Weights of a small image VAE: 32-pixel images.
Rows from block 6 of the encoder, named by matrix and row number. Rows with one number belong to one neuron. Each number is 500 + 40 x the weight over its row's rms, rounded and kept within 0 to 999. All counts start at 0. Numbers have three digits each.
# fc1: MLP up (encoder.blocks.6.mlp.fc1.weight, 1280x320), inputs 160-319
# fc2: MLP down (encoder.blocks.6.mlp.fc2.weight, 320x1280, transposed), outputs 160-319
fc1.581:413482506523531432459508451465554510472537534579448504463480556554452512459605553498433511465461516457437513393442513517479529453478528541490496452529541557540434543475461513464481469432456479484411581517525534482493474528496512503514588548488511534483452545515511482484558516527511418509488506431488616474484484449502512554510430490533475468504531520494498448506510525571520445498455476544523566484521596535552520495447490465475463514556454553466537585595521498510517468499499525
fc1.582:500490501520469497545522471495494543465417479558509467506512486539554539503473584498470510516530469450524558539500542499453518526537441425520523491469478503456439526451483473475482516454524480482521503552493452531511510537489415560457509561541529467500457505513472573461544535531550439551516432533564460491525456459503525473473554554456464552500535450541479496500556506369486492539560438483518538452526485547547501503452550560480437511448431490451471542493578465572454458524549491
fc1.583:525517517467498515439524448511488462434457579540469588567501482560508496529489494504518478500554549522514538563494493404501565476508496536449507574471556487549464461453549566590457548496530595516490497493465508497527423503563511534468613510457489507568480473547477460490510456462522585490507521512442509491492512413477429513529431487522485478384515450544512552457545449417509473503450438484486509450501540509488498514499480513478481473411530502521526506450518476485494489465518483
fc1.584:464512468490606381570419420537475525620535469485568544586445493496498471524480494478476528434514575507527558422498493420495494445507524437490546442543465538546533521514521497441506529528527539537496519495518507502516591541583479556518554559509455463514516450468532527525491529560511531540411517464446548541497545531435533485534505492492544487534540478551547533459453523634476501505537469513473426477538504455581483507525514432487477476442497493531544444544463487462542478511411555
fc1.585:447522527504450593381521479506496537466478510488555436539497529453536437517473450458457462549501470512473464540468478578508503660486457485500511531469511532531490520450504477533522459457519450519514470556436554483464486509512471501474457452518554492452517517499466475558504452472523530472524488467556462481456528516545518465497505497477533478534478542446510429424507534338533508446488453459493532472531552542399497475543533538499535488498526461509511464434456451501490451517475550
fc1.586:524532500550523429562493417408443533576432454526536549542451487494489497479438481511503440506480481531526564427499466433496519489460482440488535491489529532525526497546523520441446508499457451532452541498538505497552544542477512555507532501445503498470465450501448521462449563533545447535412453473470437473514508517480504545458521526460493487501562480546452438489458451478447502506503564536483472462462471480535503450459524511536409445430511508472564571535564473472440462467461512
fc1.587:470430525471577514436497480527526576410448511466488444508513469497468492494518516445534499595505505511486461353500485503429522563516446541473524546503569504486546535515458503477540523484547503509472468537599452407530518554497456520494514496520518480471534435506508491565505487493501437479553543492466561483453469460585547519432455485493483512516446570555497515480532519429549460471626453494560542489537475552422458450516526470559518537480503514509517522455505478471527507487445497
fc1.588:530462512452500491513529524536484479565557486586462605557521471530439562540462492494477513521469501481530491371552500510543533540522476529479511542514538509521545490539492508445485531482491502487526499529637538523482497541529523484460474516429542511501504558523544484497473481451469522519454517521518541444463462481433515513511518446468492522441497564550496536542469500433478519533466391510469495511438417512606536514523467521503533513397461459485491463550417419409533485524482481
fc1.589:545528434527535442548564451535491506467510457514517496574554452544508523503546501517456533514486537432501468373484513462541468443477518486508547518471385442481444536510450552425509472502525521495468453495530471499505632465484502587468494577559505522461497433532482481562505570555498480547464499483489519517481510511475572469484478492495502472515520441553486513513528615535495482538534511502530480440533438516539545457494479528518505532472431536484514503454511535527474502543464486
fc1.590:552507490467411526461448466496499440482417561528541503469505481468511555542496562540478536525450548472452564598455449491573475426533559446502531468472448510534513534514497597498520477460430397462518537518495468564593474502518505494518495513436398485493493534516469489458471533457501502521525431500503470529541509539510505475517525470525532473437564535483515577469470541450521526488574489562516559459489555496529498482516535480577514543456537487526483440543565529514471472507509547
fc1.591:495467580407424498447465518469546462412436481500510457457540496535489500472505561530484530517504571498401501546507526580511582435484512569505510459527450455517471496537493416489525547531501500519445554470452522363517498558605509543466441570458430467501454455538477519573499421421481509519501540455474451493498527499560505436500472531518551453526496551508525543529551552458506506554512502505489469509505485507510491475527525557502503545519488485534465475516583518481487511547561522
fc1.592:505459482468662538505515503576450532563508503461448465508452508533505385537452453487491432556554495452516438451510511579549553515526421522490490562487582466487458561555509480458505522451518469451504432502509554498544508535505572465484586450545512492529527491434486551512437483533473555545467541552498503490524532486519478458476530468474481482505549562462471523499489491569525481559437551517443479556505528461520421504480536510570441574513437532495532474500460439532459445403506497
fc1.593:439518502484601426529528442476579519489499529540508515562517521509463528513557518475414435526569509597441464353516479506555428510488469506421564474507557516474465489443462481505517497501490629554544507539474534502437439484450553421466501491600530449490535536533544478496571456559521455490476539423472534453478488453520444488452502543478455497474416448581475471439530517506510453535476519527508521558531482445486527441469500465497513499530489486446501457561504520547536482506470516
fc1.594:495478464477582447527455418531448510598560366474469532534496531485483481472467503524503530475511522485480491272476555456488542477446488515471533441461565520525488518487489462424551544461534538472531511467558516463549672529556497575523552500479483513498497457461526514502472492578522469534455501536490494523510474478508485540468505474493515519567483405590495459495522473559466549490540548477560486445513491480562470476469476514552447521467466512471517496470491477476456578515463513
fc1.595:456492525485420533481495579450448484545357555447497466445456517441479547543377557534458469494515462458473551574497452513464489512519508504544527488455539499541500480497454503516452523510485426547500505470488525565556488530477499489491400516456533540479512522479439441480429554490530501530448417507517463465570490487514426513578465488453541509465570563480518493568511517373518516445448487469481547491534565505522481471502545446533497492461515453459512548437526522522467451498537535
fc1.596:542500523480524464490497448464479543573464394476552494524521525461460490520404530485539470508522550473528503458459450506471534407485469497524474464506518518449452511510467587497525548557446449468468512514502507513558529489573500518497538474400516483475504525464503468475444532408510481505461443500462497455497448527451506521488533446505567499406537388571551432531528567540531450513532580447550528504506482497518451471544533536509487504513536542506509481481549482442449446556509537
fc1.597:489477522453504488534446515475586551540548518535528538493465506475507470514516534459529553441502589451505501495509571519520446410483494519454549533497590526512566530532546570528526528475486583478524475459515529572510529543528530503502518462444493489544523474541558533508499437452458493500482560514438570524491551517508493451565532504500501484465508447447534532517437511593492510461482495539488469578546444519498478533537470522523521541558444514454471547474525470458501534449477521
fc1.598:443527472549538445495549449525460485507461439539485478598490455490541464554517521462478474538507414492499481373520459520472437580497511529502433524450461498462450513487507414507489517537574524566551536503497555467558487538455491461472495477566458551462486503495492468518464551570449531522481549462590541459458452512534488477431463514468468516520491481521502474447488482435443495510512463494530437458460439493441519474459544558523407474411502534488475505522495520481489542477505532
fc1.599:529463519419580509501458456491527484519497467550448494510507574470521568520438520535468457482506606517485501498526525459568487461538524505526515436522502453478554494505534486485498477480460522509454425466600480453483463556526490472539494551474484448549508486512560495458478508456451520539467485509511468529518487422472469492500520500529506422439526482591507506540515536530511434479551454530502535472454527464504512459461448433563483466482483502441525506570549516481495402416566423
fc1.600:557506560467521485517516491532474538538487511473508486540459495433520440503490503479539441511498581478483472409462437415483511504521509543545526508509482483499506531497473501492448476536453481520524454459615476466607573487601493497526450529455519494546441476543479535480449513452444528452400496565481489532509509459454476521477481435482559462435511487527497492463519560526496525439517555505440511482482518494509481458459481492580557521459464462531490546438573464472500473532427509
fc1.601:477463503482511483535437517530502475493447601510502498469499493476541514455585451522457440546471546391466495410489500498508446447550554538545547425544569542499478470445508479465481469451534526460499512522441529525444443503421453405507453540523504529475501536544452498499477528471490496474494484509524491469524516481455436511582468507502526466474449490497524468531455555486470465498534429567472506543485592480513532531457457520466514469547513467462545499493577462550542509509518450
fc1.602:536502555500415516482474552519518503467494628544443498413475527493469504471583487529521474479521478499432512641518509558532476530523555492479470512458527480487504516508511496527501516479446542532455488450430471543453386512429450453468456439478476551458494583521490481448558526419512519503583450464506501534510487459536480518548505519491548524459494588389468451505479455456484461514523418551500510501496579513458471500472502465489511464545456476463497524508523494552523465475572477
fc1.603:467510536471584502464522461576500476497544553518481543570481500546529532555583450523455509494488583454499415372505483491558486419483451469436491513478501520451541503545502497511496532522528582555498470457473555455500478500467562458502505468523506509484484521491519517526510467442534559517561519543476554551467527455470516548505414512486491564494410465503513466449467506569505466532571473502508454495521475481433480449550522524569491509508529504472514468524493493481491527406475503
fc1.604:461471528440442521535488574526490469420494536517434522393485530511537538529572539547451495523542498456444483575473482496485523497574480476458611456506540540511526472544543555548476530515516532535461508510454493481466462453453534420477462525512543448518522506538515475504517538425488505552512475456434497515543514502532534560577556554546497450467536581394462457489500475494529516489431484524494549499485540507469477500526475467465492526548450538480450566502548524513467495533551494
fc1.605:455506495518381511469504528477567455406441578478431462491443520480495492515484502472527559545502498504413473654479504535473542532528496552514424453540526486472491480520500541576495518477475446538528521530447495567482435489424450464426478449471508476528476553487490469445520497486510495505547489509526448512570528480559525521572574505466565529480487574449489508533479501366536522484464452477489546544516471538453561500470537548452463516499540461467523565478533485555474475510561477
fc1.606:454449530404561477526507561537518515504490564458485527460468474546456456545565451467454438509540560446583445443538463484444487530440469553471529552480539521501466481485500474503461497535480594520460542485545481532500519463461525429551529448561538495510500467455542536515466557516457554467498546468543541510479491541446478543612480494528477494462492542419559469490513498585550519554398538501551473555489481470452466548565474500417510457572476452467494509470504507444531423511445530
fc1.607:511523533426450495488537502480434484594424448447595525449507536495431517490524434525503537488486484502536530517484437492557514463552570523516480474516514530534500530484477508558486466471513464463551452469459466551484497507544515538481458514468469524476519473455536506453453471522506516481424525538477459522573515457480445531550542502483480484489551514537480541465495473466579542518534562461530504472502577451557471489562439523609537496504523425495480488467573544430435484583556467
fc1.608:483481573430526526432526511459489535507515486563427515592531477504491461482498501536470467544555495426433477433496509510494475519532475458527533488512433521484486477500541464394477491474484567482520543477531519617456376466522572396451517496494540476524499508523545523476405534387482442525484515509510528504517491474551499513584438513481474542533536522529496450481485476389454521555387407539531522492499461558530516496508491566527535487459482505534498462594514514454514473544487477
fc1.609:471495554499543496470536404459495500462530452458437426607533466522523508525477558428464491570557514457508505392491490506406511530444452473518491535468461553514455495495500441426507517507543493498453524513570447464542524553505516532520508516456550465491500406493448491504509517504541493526464528480530496484497491483514559459482490447444527508450480493577489462471468617477498475517568507472514540514544449434443493513525494454557504543441520466491447471549500463543508492447537548
fc1.610:483530476496402484500545518518517412504487533468514542482526505547530478511555548478483504536492510510427519489482536508562456445551510503505554506500427495471484443510520483516539469518467497493479472540349477568465497466473448501536439484553496506477473564475552481486582481505530523549490468521528529444568518490548424451570514549482529570518550594431482570563465413487483500484530489557546541530542579462509506506478459553533486443516444501462561484507428447480516529544462498
fc1.611:431503521553620486535541420512530504556487461569524494600486421555449438538587574460435438475485500458556556297453467481519492447471506554536569516522509489471494503524497433455494585536474510511509505513484506554540545548492513484474597531561542547530492494510532535457440468537477521493452467489536507526477513474465452480509502533509498501513571501517530481449513522541437490508564522527427514500472456478580536480434506526578461461541500556463546479501472535497503523450476459
fc1.612:489484493506602524419527445493471531502495440511486461539511501487501402504458553509553457450567533428558496411481486513431455516553452554524468493534603496517455569514481473471563571500523523496540456463576501476552552488495495501544546503492501482516461481542529571476432480522465515507471576564520455510482542472465441490433461505515508531525568407621534427534460510476538461547438563497542491543508457509499462534473490478549479497463486487528446467544527458481505477480465505
fc1.613:512438494468556481466488499426501466489468502506505565517501482457516558532446506545495487556502563514481489486474428488442431546524447470526475451523612527480524536463514482476529476459529452540454452535507499461476476488529472493530528539475476463526497556507532487464474494522446531489496487568533426490512527503493517498495475480526528492440504449422532387531477530442528532477485571472527518481543527570526466481491464521515448514500427523482528536466532467491530451449545461
fc1.614:482472610526545569474497495531517520473570427528507579472457447444468455533630469529496496468509517505550525577531478520467575489575498499492544532517486502510532473513458533597559509508533570476546530498500532517505461534564574507497555453432550496499464444528501510530527492525462477530511533507411492475481467501540458474513389491469506474429524508440482478543482525562503494503532449513424489436446467491529543481513487490486534509412534454462486447487539456527492482483410449
fc1.615:466483497465598416466514498548442568559509467448572468502573397535461544528504506532517537478517506443532446430451509498467508448463448501494507518513464480470472527536495494444468478541560451531502499475531497419534573478510489599454496599543548497459533440492547466477511485485509519504499508462488572503486485491429501448467479482536511472511477427615540533485505532482485459474585459479491450507445448440534468511544475530575509529453560515482465442487563512505502476491492515
fc1.616:498472506499604450501493411473453545534494416484519501593558477547508533502523527516480499464516504494502466332502531395482469423475463505484512475472483503482488526535464477499518510520527516529525448518491497411535589523495484554479539557513511502516494450511476502516445530522498468513484532481475538505482463502471523536374474520520491494495446451650484505494551521521465509462530472496501434497505445485549507454528545523609432514477494544458514430504507499507492529457432544
fc1.617:491451476532467486532518516427518570534506394500415474531487471530473503527513475461494490528526527461496559515480476463528511418544454563482479401470541531459470519454535439472564506538475526551443467586524514533516532480506490533474525595449476546468564570488443499494526471469472405516438542483475495462501466451467464458494476545464506507537461436511586480477530560496504504464466529475540490551479506487516518479533557486524531495455467557522476606535551456525440555445536519
fc1.618:517494447565453375522557433495549516558483522544543479480445501436436554589512475483452529478507458514486482540593509614533444538502473457454499490480510461579473522463506482528494469526517508469533539497505474440489537508521411479523438500422484521551493442584504480508508522529492478467545484494542509407474501447470509511501527484493516480526491473515490479513458523504542485453582483469528539548483489505504476518490407458467496469539592499515535565501505425446475456458442467
fc1.619:451457566464533449496536478493457499434464536442468427468500446449483571513424544553552533422457504532475485481524533585539560418480507575456544549487440474515527577475574542531498462526450465518507526559492492473497559551535403577532533541492433538513517524509542514546557490426500557492464541478473454465496512500551476465482437523491484496471543501502491507529533515394525501492411455536423457523495451463531475470491498526452546489473584487504497582399550475442516503458517521
fc1.620:471513572508336441521545588559470461467538556532543488418512506466489610546500444529489533526461454453463503659488458508512537539516578518503539515467436448469565496493451510606495454464470457525473475477518528519466455502488489481509428518497512506491512543497466537489502531436473455516514456483493464533531534523469506483508503496513535518491472532457498572502526587449543487502575469520526471423511567483465548548502499535495609530515509457525513542426586499503509518532581469
fc1.621:468509450543530463477591503467450586439427428546476511532552435585470552439560558552432498508500500462538550332535523525452540461475496469488583498539461545459543484475477447463509484469493536515475517532477497549512527543446493561455478561494582461462537445533506534500501525497561435515463521500452496472469532465508474479455446501494508532587526496518559484441505489497436501501541495490421523524504494531537514533450480562551390530473482541532526560522480493564515477455415523
fc1.622:510491541439566490446473501535458500482556515520480534459460577480463493530540504442509475518487563436483541461522499523507456513592533520439525425497546525469447483448547477516460455512471530461523495479445489515527531502458531429515447497450485467488546583479545482497461487461475477515440466560469410492601514486484407480423486589530553458527522564464546456475489542468555548475523493579511566476523582552481517489559550517537456517527464514527541478547505503498572518536544482
fc1.623:526534478525530399533502462443455470566495478487561587535427484506477509486537499530508452473477523457442571405540476380498514422507499402480495487519516500507483513503475523523447538483520514470476505476503466594500615500580446581474585550458459493485504519497524446484476472528467488518432512461490549519481485502453415531490561512526490501500593454562541521502507454646511535523567582555520474507524533469536456499522468506546472509516478461462473482535451482459494520536465478
fc2.581:552521580538464630459532482504515471499512435473427453464501470453490479515358514483535532461572415409528447557444530517507468493567531494542528482520528491477497434493510485486487429467517473535488528488461523436488487488604506426485479439503478517508501535500530466563561477463510610508541485523532501543470487482502502503485468556524461514395513465482513574510569496535512486497567513465512488483512587514456525461513487488525609497490524503503488464467570497433467507486505511
fc2.582:540523515517552271487438558497509474541507585524536464457495531554501479499464512516503465511527513504490500517523517535541525463508503499506449532500424529483492540514566441494534530494479549511476514477410486543434530478473534522519473455394480474498514515544481520487508491505488547512485513485497442470386504493475470498512501492492481509525548568439478446514430458535501512486469564447502514476519479489442469539500503459478498503646464528510498587471406527420516465498518472
fc2.583:502520515482552524501498493500467502488509484499502515482502468526490436524453522477535506441439510514591518464526497496445468494421497524329488526503491477457491478487562522563535515478508551518494451501462509448493556507433442635494524536443451466503516488576486507470412464529499504490479596555476488453500506508489455505521510468521510530465538421602512517515548568475496485548538595530463568506512575542455541500504521483432435489541519515509507532510488494462559516449529539
fc2.584:510505537554418694495511423504511483412529514498517409504497459458482462546507536481499483516577417489491466483500513573483446581549513490521527516500594514500481478476494480508507503479509569514521506517482509441523447497441522531478502465639525500481490492573485488553491486489507520494518522526522534506557490508487553490455498544509491515454495432427515482493521452625475498479517506555488479502496513506413525480493502510467484506411532496495501674473534470531476511490460488
fc2.585:495484469500573375532480559519481492506527425499454507452514543546520516476523474520517481470460549511469534577520491375529565376493498540491506481493425513504500519502515530467506460505520474503485492495461489529412550481430505493519482560394452453484482531528516503472514523493508486502492461516508469475519504517520448493582487499498526481510538527636489478530476536443503516534437579395487482523508519514532501531496514524490519510586480492507502410554471522493515490523571488
fc2.586:509513478450358508496507545552520500467535484469545430504506459462487447512339523493504497508475450496508472550503512603484409482499523496519467539495515494486511547511543510502553518504465548504486489503398484482460483460542390572505500428654500507498493490540478510536469493485502520505561425521477531514528499492524552486527543530490499526530477556397487490496475404659493511499533546562507496485511490474445482509519495492455475504485512514504498673452501488446507517462478483
fc2.587:492505517434392509531445555493489477499486507464486489409480539482507480467480479530520476471447540571432532584552492526548542423507512579476516525492430516486516488497511584404504521510493517500482492515428493567460503503423500548500566560459503485492480528527517535467508540471512490503514491506473531444547509504517428489604514452487533454465566586547467499544476607382505513538402531455471457509504577506528491523498481512461542510467542490510501502498497500465497488576515475
fc2.588:509471438439503622520529576515514493632602466544518495485540506510480536518546511471496509477472424450489480415525473491518385527492471468522475527502471522509507509511510450426479503473491474488503478488529509531428491496498576484494413478501522494508513525561491471477360497428490459513487481539559508469479489482482550522490579471493505536519534568505484533492505413554497510547539497565533543539481518535564550500512471508480497504398435467492488497551372469445527502561487510
fc2.589:503499522463477510486454488522498500494482535479473496474479500477494504507370468512495477500472508541486522593542497587560463587543491544489483511505554509512501542497544504546463515511486572501486484487585474543505428493578464484508499535494451472508495501505523534485472506450494505515564449491522504448501508461507444489532473489482505480452566536467487463497446411504519507475431493500509514491512579494435481535499492468515577504500565503498499550498520521471500484484513505
fc2.590:515507532599518300507554530499549511461592450528440581613531485514486453506450493476482509540522456507561465363487509485422477525519502493506562544493510537490509494507496428470536517501558582491503492488503503464498458459537505523461455510507568540505512487495491520543595494526507449497499475526434496526377500511512582507495476559504473507487452550528492475484491407546500502490484440456524459490474403500452530507500507479513502496485495495499495486541464469550480526490455502
fc2.591:478495485441568515515467419470481531499445560468596499435472533451482487520544458507471496540432482500518516554532481516550524409524489477357553463480481466503479563543527471554452513513477494510471485435489474426578514480514448491488461537401441442492525549504567524495424497532498519521457570499517438479449508507508461498452514484501505485530500474449526460473503487572491509545499625527500516512521464508429459533504504499544575532608536535501488464529456526484605517493550544
fc2.592:464476474576389595489491485496502526447518472525586460538490515486485547488532516517515532466415456518469556535529498419468469506504523488499552478498453507484514480483452599504467482505491467489495526504505512538547487536523461581473510583460504493505472471485501470496525522446501465496510448489437575469509510499475545508510559489512526485447403428502503574538538541432489496505495457510449453485482404530483542493498468546432394495404578494509503613508588477454469494520488506
fc2.593:470455491534636626467516495486482506495459470478433508415496530472523536472637503504541553491554461505480464646481518536504519549469518514500422508512460499496507441494452591457534469478512420530485553501447520519566470511540585442483546497538520506493511486556470464501627503478508516499513476490506522514450494513485500499540502502531476463501504418561500545493553658441512481522500524515494466523497594482529516460515504525478600493484526462508485318441471540429482505501451469
fc2.594:542512562501432592487509534505486497414487554490497381447484495486524504493378523537554504531489461494470508595539492574507398566520518512540505537487511487503527501476545543461487519506457506531463493549488508520534395497491445461516491449598490489501481503681451505511451499447510519510562496480502537419545504495529515451490508494506474488468478526391480513521504464553496500516482473566470512461510634497444499465522466515499514506436500508513482630446516500482499489480487457
fc2.595:520531495526592384565540541512514537493574414509479447544548464514509469496391518488492495520398528524551513397492495432471498455467505496532572504491440497475508520493513468454478519511535509494492469518531489483442544486435423545515439517411522505502511475511520522524539489518505502502514512527458463510418504500485569478485522529490481521539435657557503465477485393522491511496546481423512466495498436505483495514492507505525450507583468526499505500538457500558517530485479510
fc2.596:532520515592379355548479543507533474442547558551455460534556454490500471524413538519523483534450476543505505461522500547498443519501520493500511557488559528503505534497545471455510513509516533518492475516475509464466398480510436572502500497605545517490482491597461514526578486520502488499488546499472523464471497504517529467509493490499476545500484601445470462511487463579483506457449452507526505477490448475460505481515503486495442509445522495503494606499482474565474491485484477
fc2.597:545533561469404566506573491504481453372548497466462534496524452454513522527363514502519498515500401448494465412491525582483499496513516488486570486493576523525500522494476470440494507508503444536501510525527515437537436535509473529479521510659513493506493535590503496564498503544508498503466567507535551504568500521504490483489495513513468543499481478436484533486551458531500492513531429524469493466496606491511506465497510504534553506344525473511491574532589482508516501483465495
fc2.598:484476472476444554485446538491478482506479472451542503414501544471517506470584483530523518429583473479451510686509497484505482440491529515513454488495379506484517469488545594502539505495470510508453509503403488564493527491483479469517503509430468467490474509561473499470551519419508559500532385513536469448515507501512472480570518473494498452489575412597487513517484589448505506527485568482467524516512573515484506508516475518457553512547516517512495423454456532448513455538519481
fc2.599:494498563550473515526543547515543521456555565524510503550523441523481449517501517486516525529494456581472503403512516519467507625459537495426517556501454556502477429491443548435492525478556584507497505511426491468457499503470491524459482482538529516487498478474473511510597484560510490508485519527458534517429504491482557495524487491506503526530439521440497496499506459565511504448435532502523453527486494496488512497498485554448476496497508481501505532464469488513482538528458510
fc2.600:517502496481413501503482517539501519420568468521497459489540488503501487535371513493520497521393518570470532562537485576522461512494505528525574544501508513496506523452529498417462507506498515508487494526469483523494488498418419552527516546628487490487459467582470527496472498440494492501613387506448527454524503493530534452502514495489513505532509588457494486525482490474493494486462450463485477486500490503487499502521517484484407511466507516499501612569518494519513516467508502
fc2.601:528539545589631584522560530509498553528539349505418591537517488512488440513397522451522555473509471484500464493484535419490483435544505501501628536507528471427503457497476466444501437481540426504491528513527510425471505486526506503502470588444428516499515506506524505570569497519494497494588486535470472512430494503529514491485509541507487500557466532638497548503517493577520496509415417402513417505503418501494533478510507519506521501458437479500494428594514499498502555489526530
fc2.602:481516457483503374535539559500494518544526409487458686542531478529499483505507513471472523475518484484534489437473529363508577411462504504467494474498465508442496468532464463493563502495537447492518513506511500497505552509554547531480498546456514514491515498457514499518562491498504463491474524498477452546415498527524486508492496511503486514599472469613503528494534514491493499527522448455502476514492390495610516492508522511499555497471474481500498376566455499486504542524468541
fc2.603:454479492516343609472504507482479474469467497453465606454467507493505520482602493499510507454510470572464540602502500531498573514518511547400496525504522526515521439504468606522544552498492505490493549529524510563580413525667539457470559528576523514510501496531504503486561524464512449494529488465453525481498506495525467482553480443506513468508520442454471537547508528483490493502483448532466478508476581489526524469527478555425538496334566474503504429530540480429495488524491494
fc2.604:494533507536527517531540501484506501520530407459480595505507472477513500509494514461495504475422515479548495417468505471489548410491508507470627487505519483468511491517414445482517501486470431506516525527642502483524553526627517534488530531443515522500518513494548510524552505507505469500526581498489488525446504511510523483451545499513478510598468497498484518518505459446492487484502432429483504492497358487548502476522522521526518498452493463506503425576546475475510520494468514
fc2.605:531505499445541356532512532501511473522560508520476510494527538529516501493539514476504495490536520445562483406471513464484564390445504482472477469496498508465496526522522468493520475487539444504513507499476504509455569487442493462507505462372507495494515522534491482493538487505507531499431582514531442530440494525506487507480469535519481504529498521588506496508520578414513499523552548421495512495507433497528494484486525489564534499617429490503496367501442513495518497507516493
fc2.606:508520539607534731509517474473467521524499390446483435474500469475500500506565505503506526482394438541495519513519516477476490479510497514464535465491516491481496443457472510487488447508466421512494507529539505486498501544500524500515546583452482490491499485532520504547562497448508509497565561495478567459588502485502510490450573495500477527535451446494514540511555548459502497517501438514450464524492445494525535498504492528488481508397559492496498565546572498468502508522499516
fc2.607:551518577591632383540519502535538458377526468543506482583564473524505480519480532469503496524429450526536528468512469502471406579439490496569569565499420504443513466477507420480433493496564535503496493515493500513493528466446517512507457467551527485492493468615460516528589496522508425494477460510500523464485500501513585479444486523509489509529421545463492451519483452530478495479482470472490504501500475521427504491494519485476396500537453487508502523546492479530500492478494472
fc2.608:490474457456437548542475506512509495618503448494542465490531570449487543471565450493477552433452443458460508479478533483551496484511520441521495453501378489516478523519458568544473432501522456493463538465549514561451543502640560521513400487437520503501510536417520475512435510471504463503478477490462508547503509483486566536597550480499521502532473462467470540499500510598500510506550558508559507528486486531480481531500465509469544496464499476510501456447493487415497473539505462
fc2.609:493489505448372538478460516483522494510511533510456453454466523496514459475485480529529484457497564566412540670527486462531498537537520559456444539486431509483520496483547576450495487503503564513460475521391491504440464479440443460483546512577517503494475522571498506479532523481518525508559444513490532457433510478494455467594465506494512475450576559522474519537485572500511509492388557470484451476511536493518521513514455541492510512498524515510497492503449500462484491547540467
fc2.610:508506522574665487499516521513502530535513442490500557490469527516498508506468516457495524503550501413534469480455499475488511448512480486501556466505520486444501490506513417569513486485484485494495524488607505492493585485578655354496472497314407486485503505530487506490469485464490505489520531483507431510442495521530544505436511496511491487478495417527526503488512404531505488517534465439493521502504538516488495487495528484504546495524457527498495457521503515461501505439505543
fc2.611:501478527480429642483446514529485488513489508468450469452501535511492522477452466533540526468437491500415525712542512444541478463558507529458496518489514488509502486477536564483477415522520496514460494497475494520445430481529544420524473536496404455493471512556476495503464529442502528504540443523487489483553504483540523492593489528484525481455493430484484538530497439602531511523436553531482467498506656505458491535522474479483542511440542514506494508478560510465489491508533477
fc2.612:484483488485386539530468522507472514473482607488593406478532485492508522483512515525529517473465440539456561535545503482521448605430533492470484536501326524509498490479501574467476525501497516505482505521457500582541426538491477544493481455569487495505480464507470477505544488469501506502504472467465532450469512478492531485568516441503499491567445520442496514520504549521484497451547549511491517490483609512454488480489469545440422495523530501513502581426538504514513478519480486
fc2.613:537565530561438478570496534519492510496534450477526490446596490519492458506367522476510492487425518547462511476496541538533487377433505515486531559520344517450516571475505494477499504506510489495496501516475491506473459506494508628542538511540476497485486497565513546552539500546502494511540461493472406454479506517503536463480534441507515529602475537519510510515503509513472502460477504464505531472502399476532463492512505512489407511562473468517498542532469502560479527520483505
fc2.614:481488521637511546545533551487532577429548516495522446392545434407494453526433489492505523514431379498518505588527469546485578437481487515506555524517450412497481474519497457584483428514478512509507494501478489442459470523518397538512457455472448493495488410532462515487501513477501435509493542487524401486503489494597476489524488489493511534523517544414525500492519531399517489445545478483506590500498450499571522497498498478486483511438524527487501477474536521612470509512443497
fc2.615:492494544613575577506442481489509476457472505460425422468478497483497481502546477542519475510478506571462544607561469561510480661519481557474479564502497556536515478477520530513523524514499605502466501499544485553510429481560459486490517510491461477508487507575491541498568520512505508507565460493499516418491507478511485459543486469490503501501539547439455448524438457513497502466380471506482488507494562505433498515517476497463540507489557487512496476510518493492488454484521466
fc2.616:497510538472411568467458506507503455482500569491508506451445525501521461493494507532550481490564504519442534652543492551533496569515525542478481551490508530511520469478553540425492536501486594531447512538455496544496410492516460413504531480522470477485467512653476511478489501492515536504527480496514479417514511493535453447563457468492484469472590527428484486520473482538502503494456510535463498483499681504447504487526472513475553515477502515514491470492498499473500452517518470
fc2.617:523520558542587338462534543512475450445468715488524505495496506516519521514418545517547502513480485429456513402495527474502478548506502495486562496495469508483504528500544501473449501504494454539466502527571513484500441525580488462512444482493449517502494561686512471527511499512507529506439549489562527488419504509530433474487430496511461520487513593515471554499532507411513490459473428472456501444503681516558471438537473514594527509473504495519481485475582488549497481493532505
fc2.618:470478473591521389588555520507527491577559491535504406479521481429487501495498492496483490479487469527529510471499511538487488466496507476505461476475589446508464511484445500584514409503512411517496496511579488488483528497532407503487403423542446515490483470496494513484415507500527453474518529521492563509481519500478494502569632524522542545542580475495530467483499505590503477511609506432537557497506456503519486490479501465404543484408567511511523506501471519558495507484459471
fc2.619:537520499488334488491450628498496470478582477545423572536515528573503506511387495490519512533496505518477503448519507478483503589490496463571359508489520558500507475511471521396533504488517454498486473496584499549462403468423502360505435520487541491508495544589461492489452502552500512503477463522499550472504506502422494492500547497496493488474460599561519499524479576507520500484526537458522515492486585493503526485515490477562473501480486488504498456576454486548485522531535486
fc2.620:523538536455601370536553488488522494458517469484420509510521504499515475514355495479459449544423586523553466390502498564505538444486471532548522504499587529492504584512521425448489533523516503490528485494635488480473544502466411506513515517495535519489512513536545551531524502544485501495494541522536491505489495522529478492484525515492469519503536591527510453462487419470496504481455459458504506492508402476551490513486550472559537507560457502491503475543433496542514544488496527
fc2.621:531495513430422540456462540514498464443487496449496460427493522481510515471375461552510506483422483456461526647527529501525475428575538521496510519495455496539515561493549587488506438526528538518468486498538501533481462480614503420522468462516493480512484513536479503512516521469499529508539440539521524486509504493537464486594490526490505464453489485499473528506478399552524506513450566501499505476511585470468493525513485449523617505505548522510491523449548503398494479513518467
fc2.622:508527506478352438544560536486539502536540494515495610535510495503508479485364538495530539481478477486511504471496525398519500406517555512530629526503405497476510503504480494397477510492554492507503504537542524498507474499651528477494509503501526534489496506499489499491518494512509461488525466504511435497377509521553554483538503495517471515547460559534501568499529425509504496444489426450503476468475505506553534474514500482508511490444485514508496370476540482511485525507444506
fc2.623:532492544542421601462499479537524499434505568497534437518517481458470470518484511504502505544567449511486468483514491622486369579531504513551503557510548512520496511477506480502512494502503580505494508494458507475511416482522585487485485451633513523498487463486463514509461498504501487499554439494443518508494494485475563498483488514497500504433490423368486505485490479595493500484533526566523498486496509486406496497504482481447481498472548487498498621448540476511466512471466472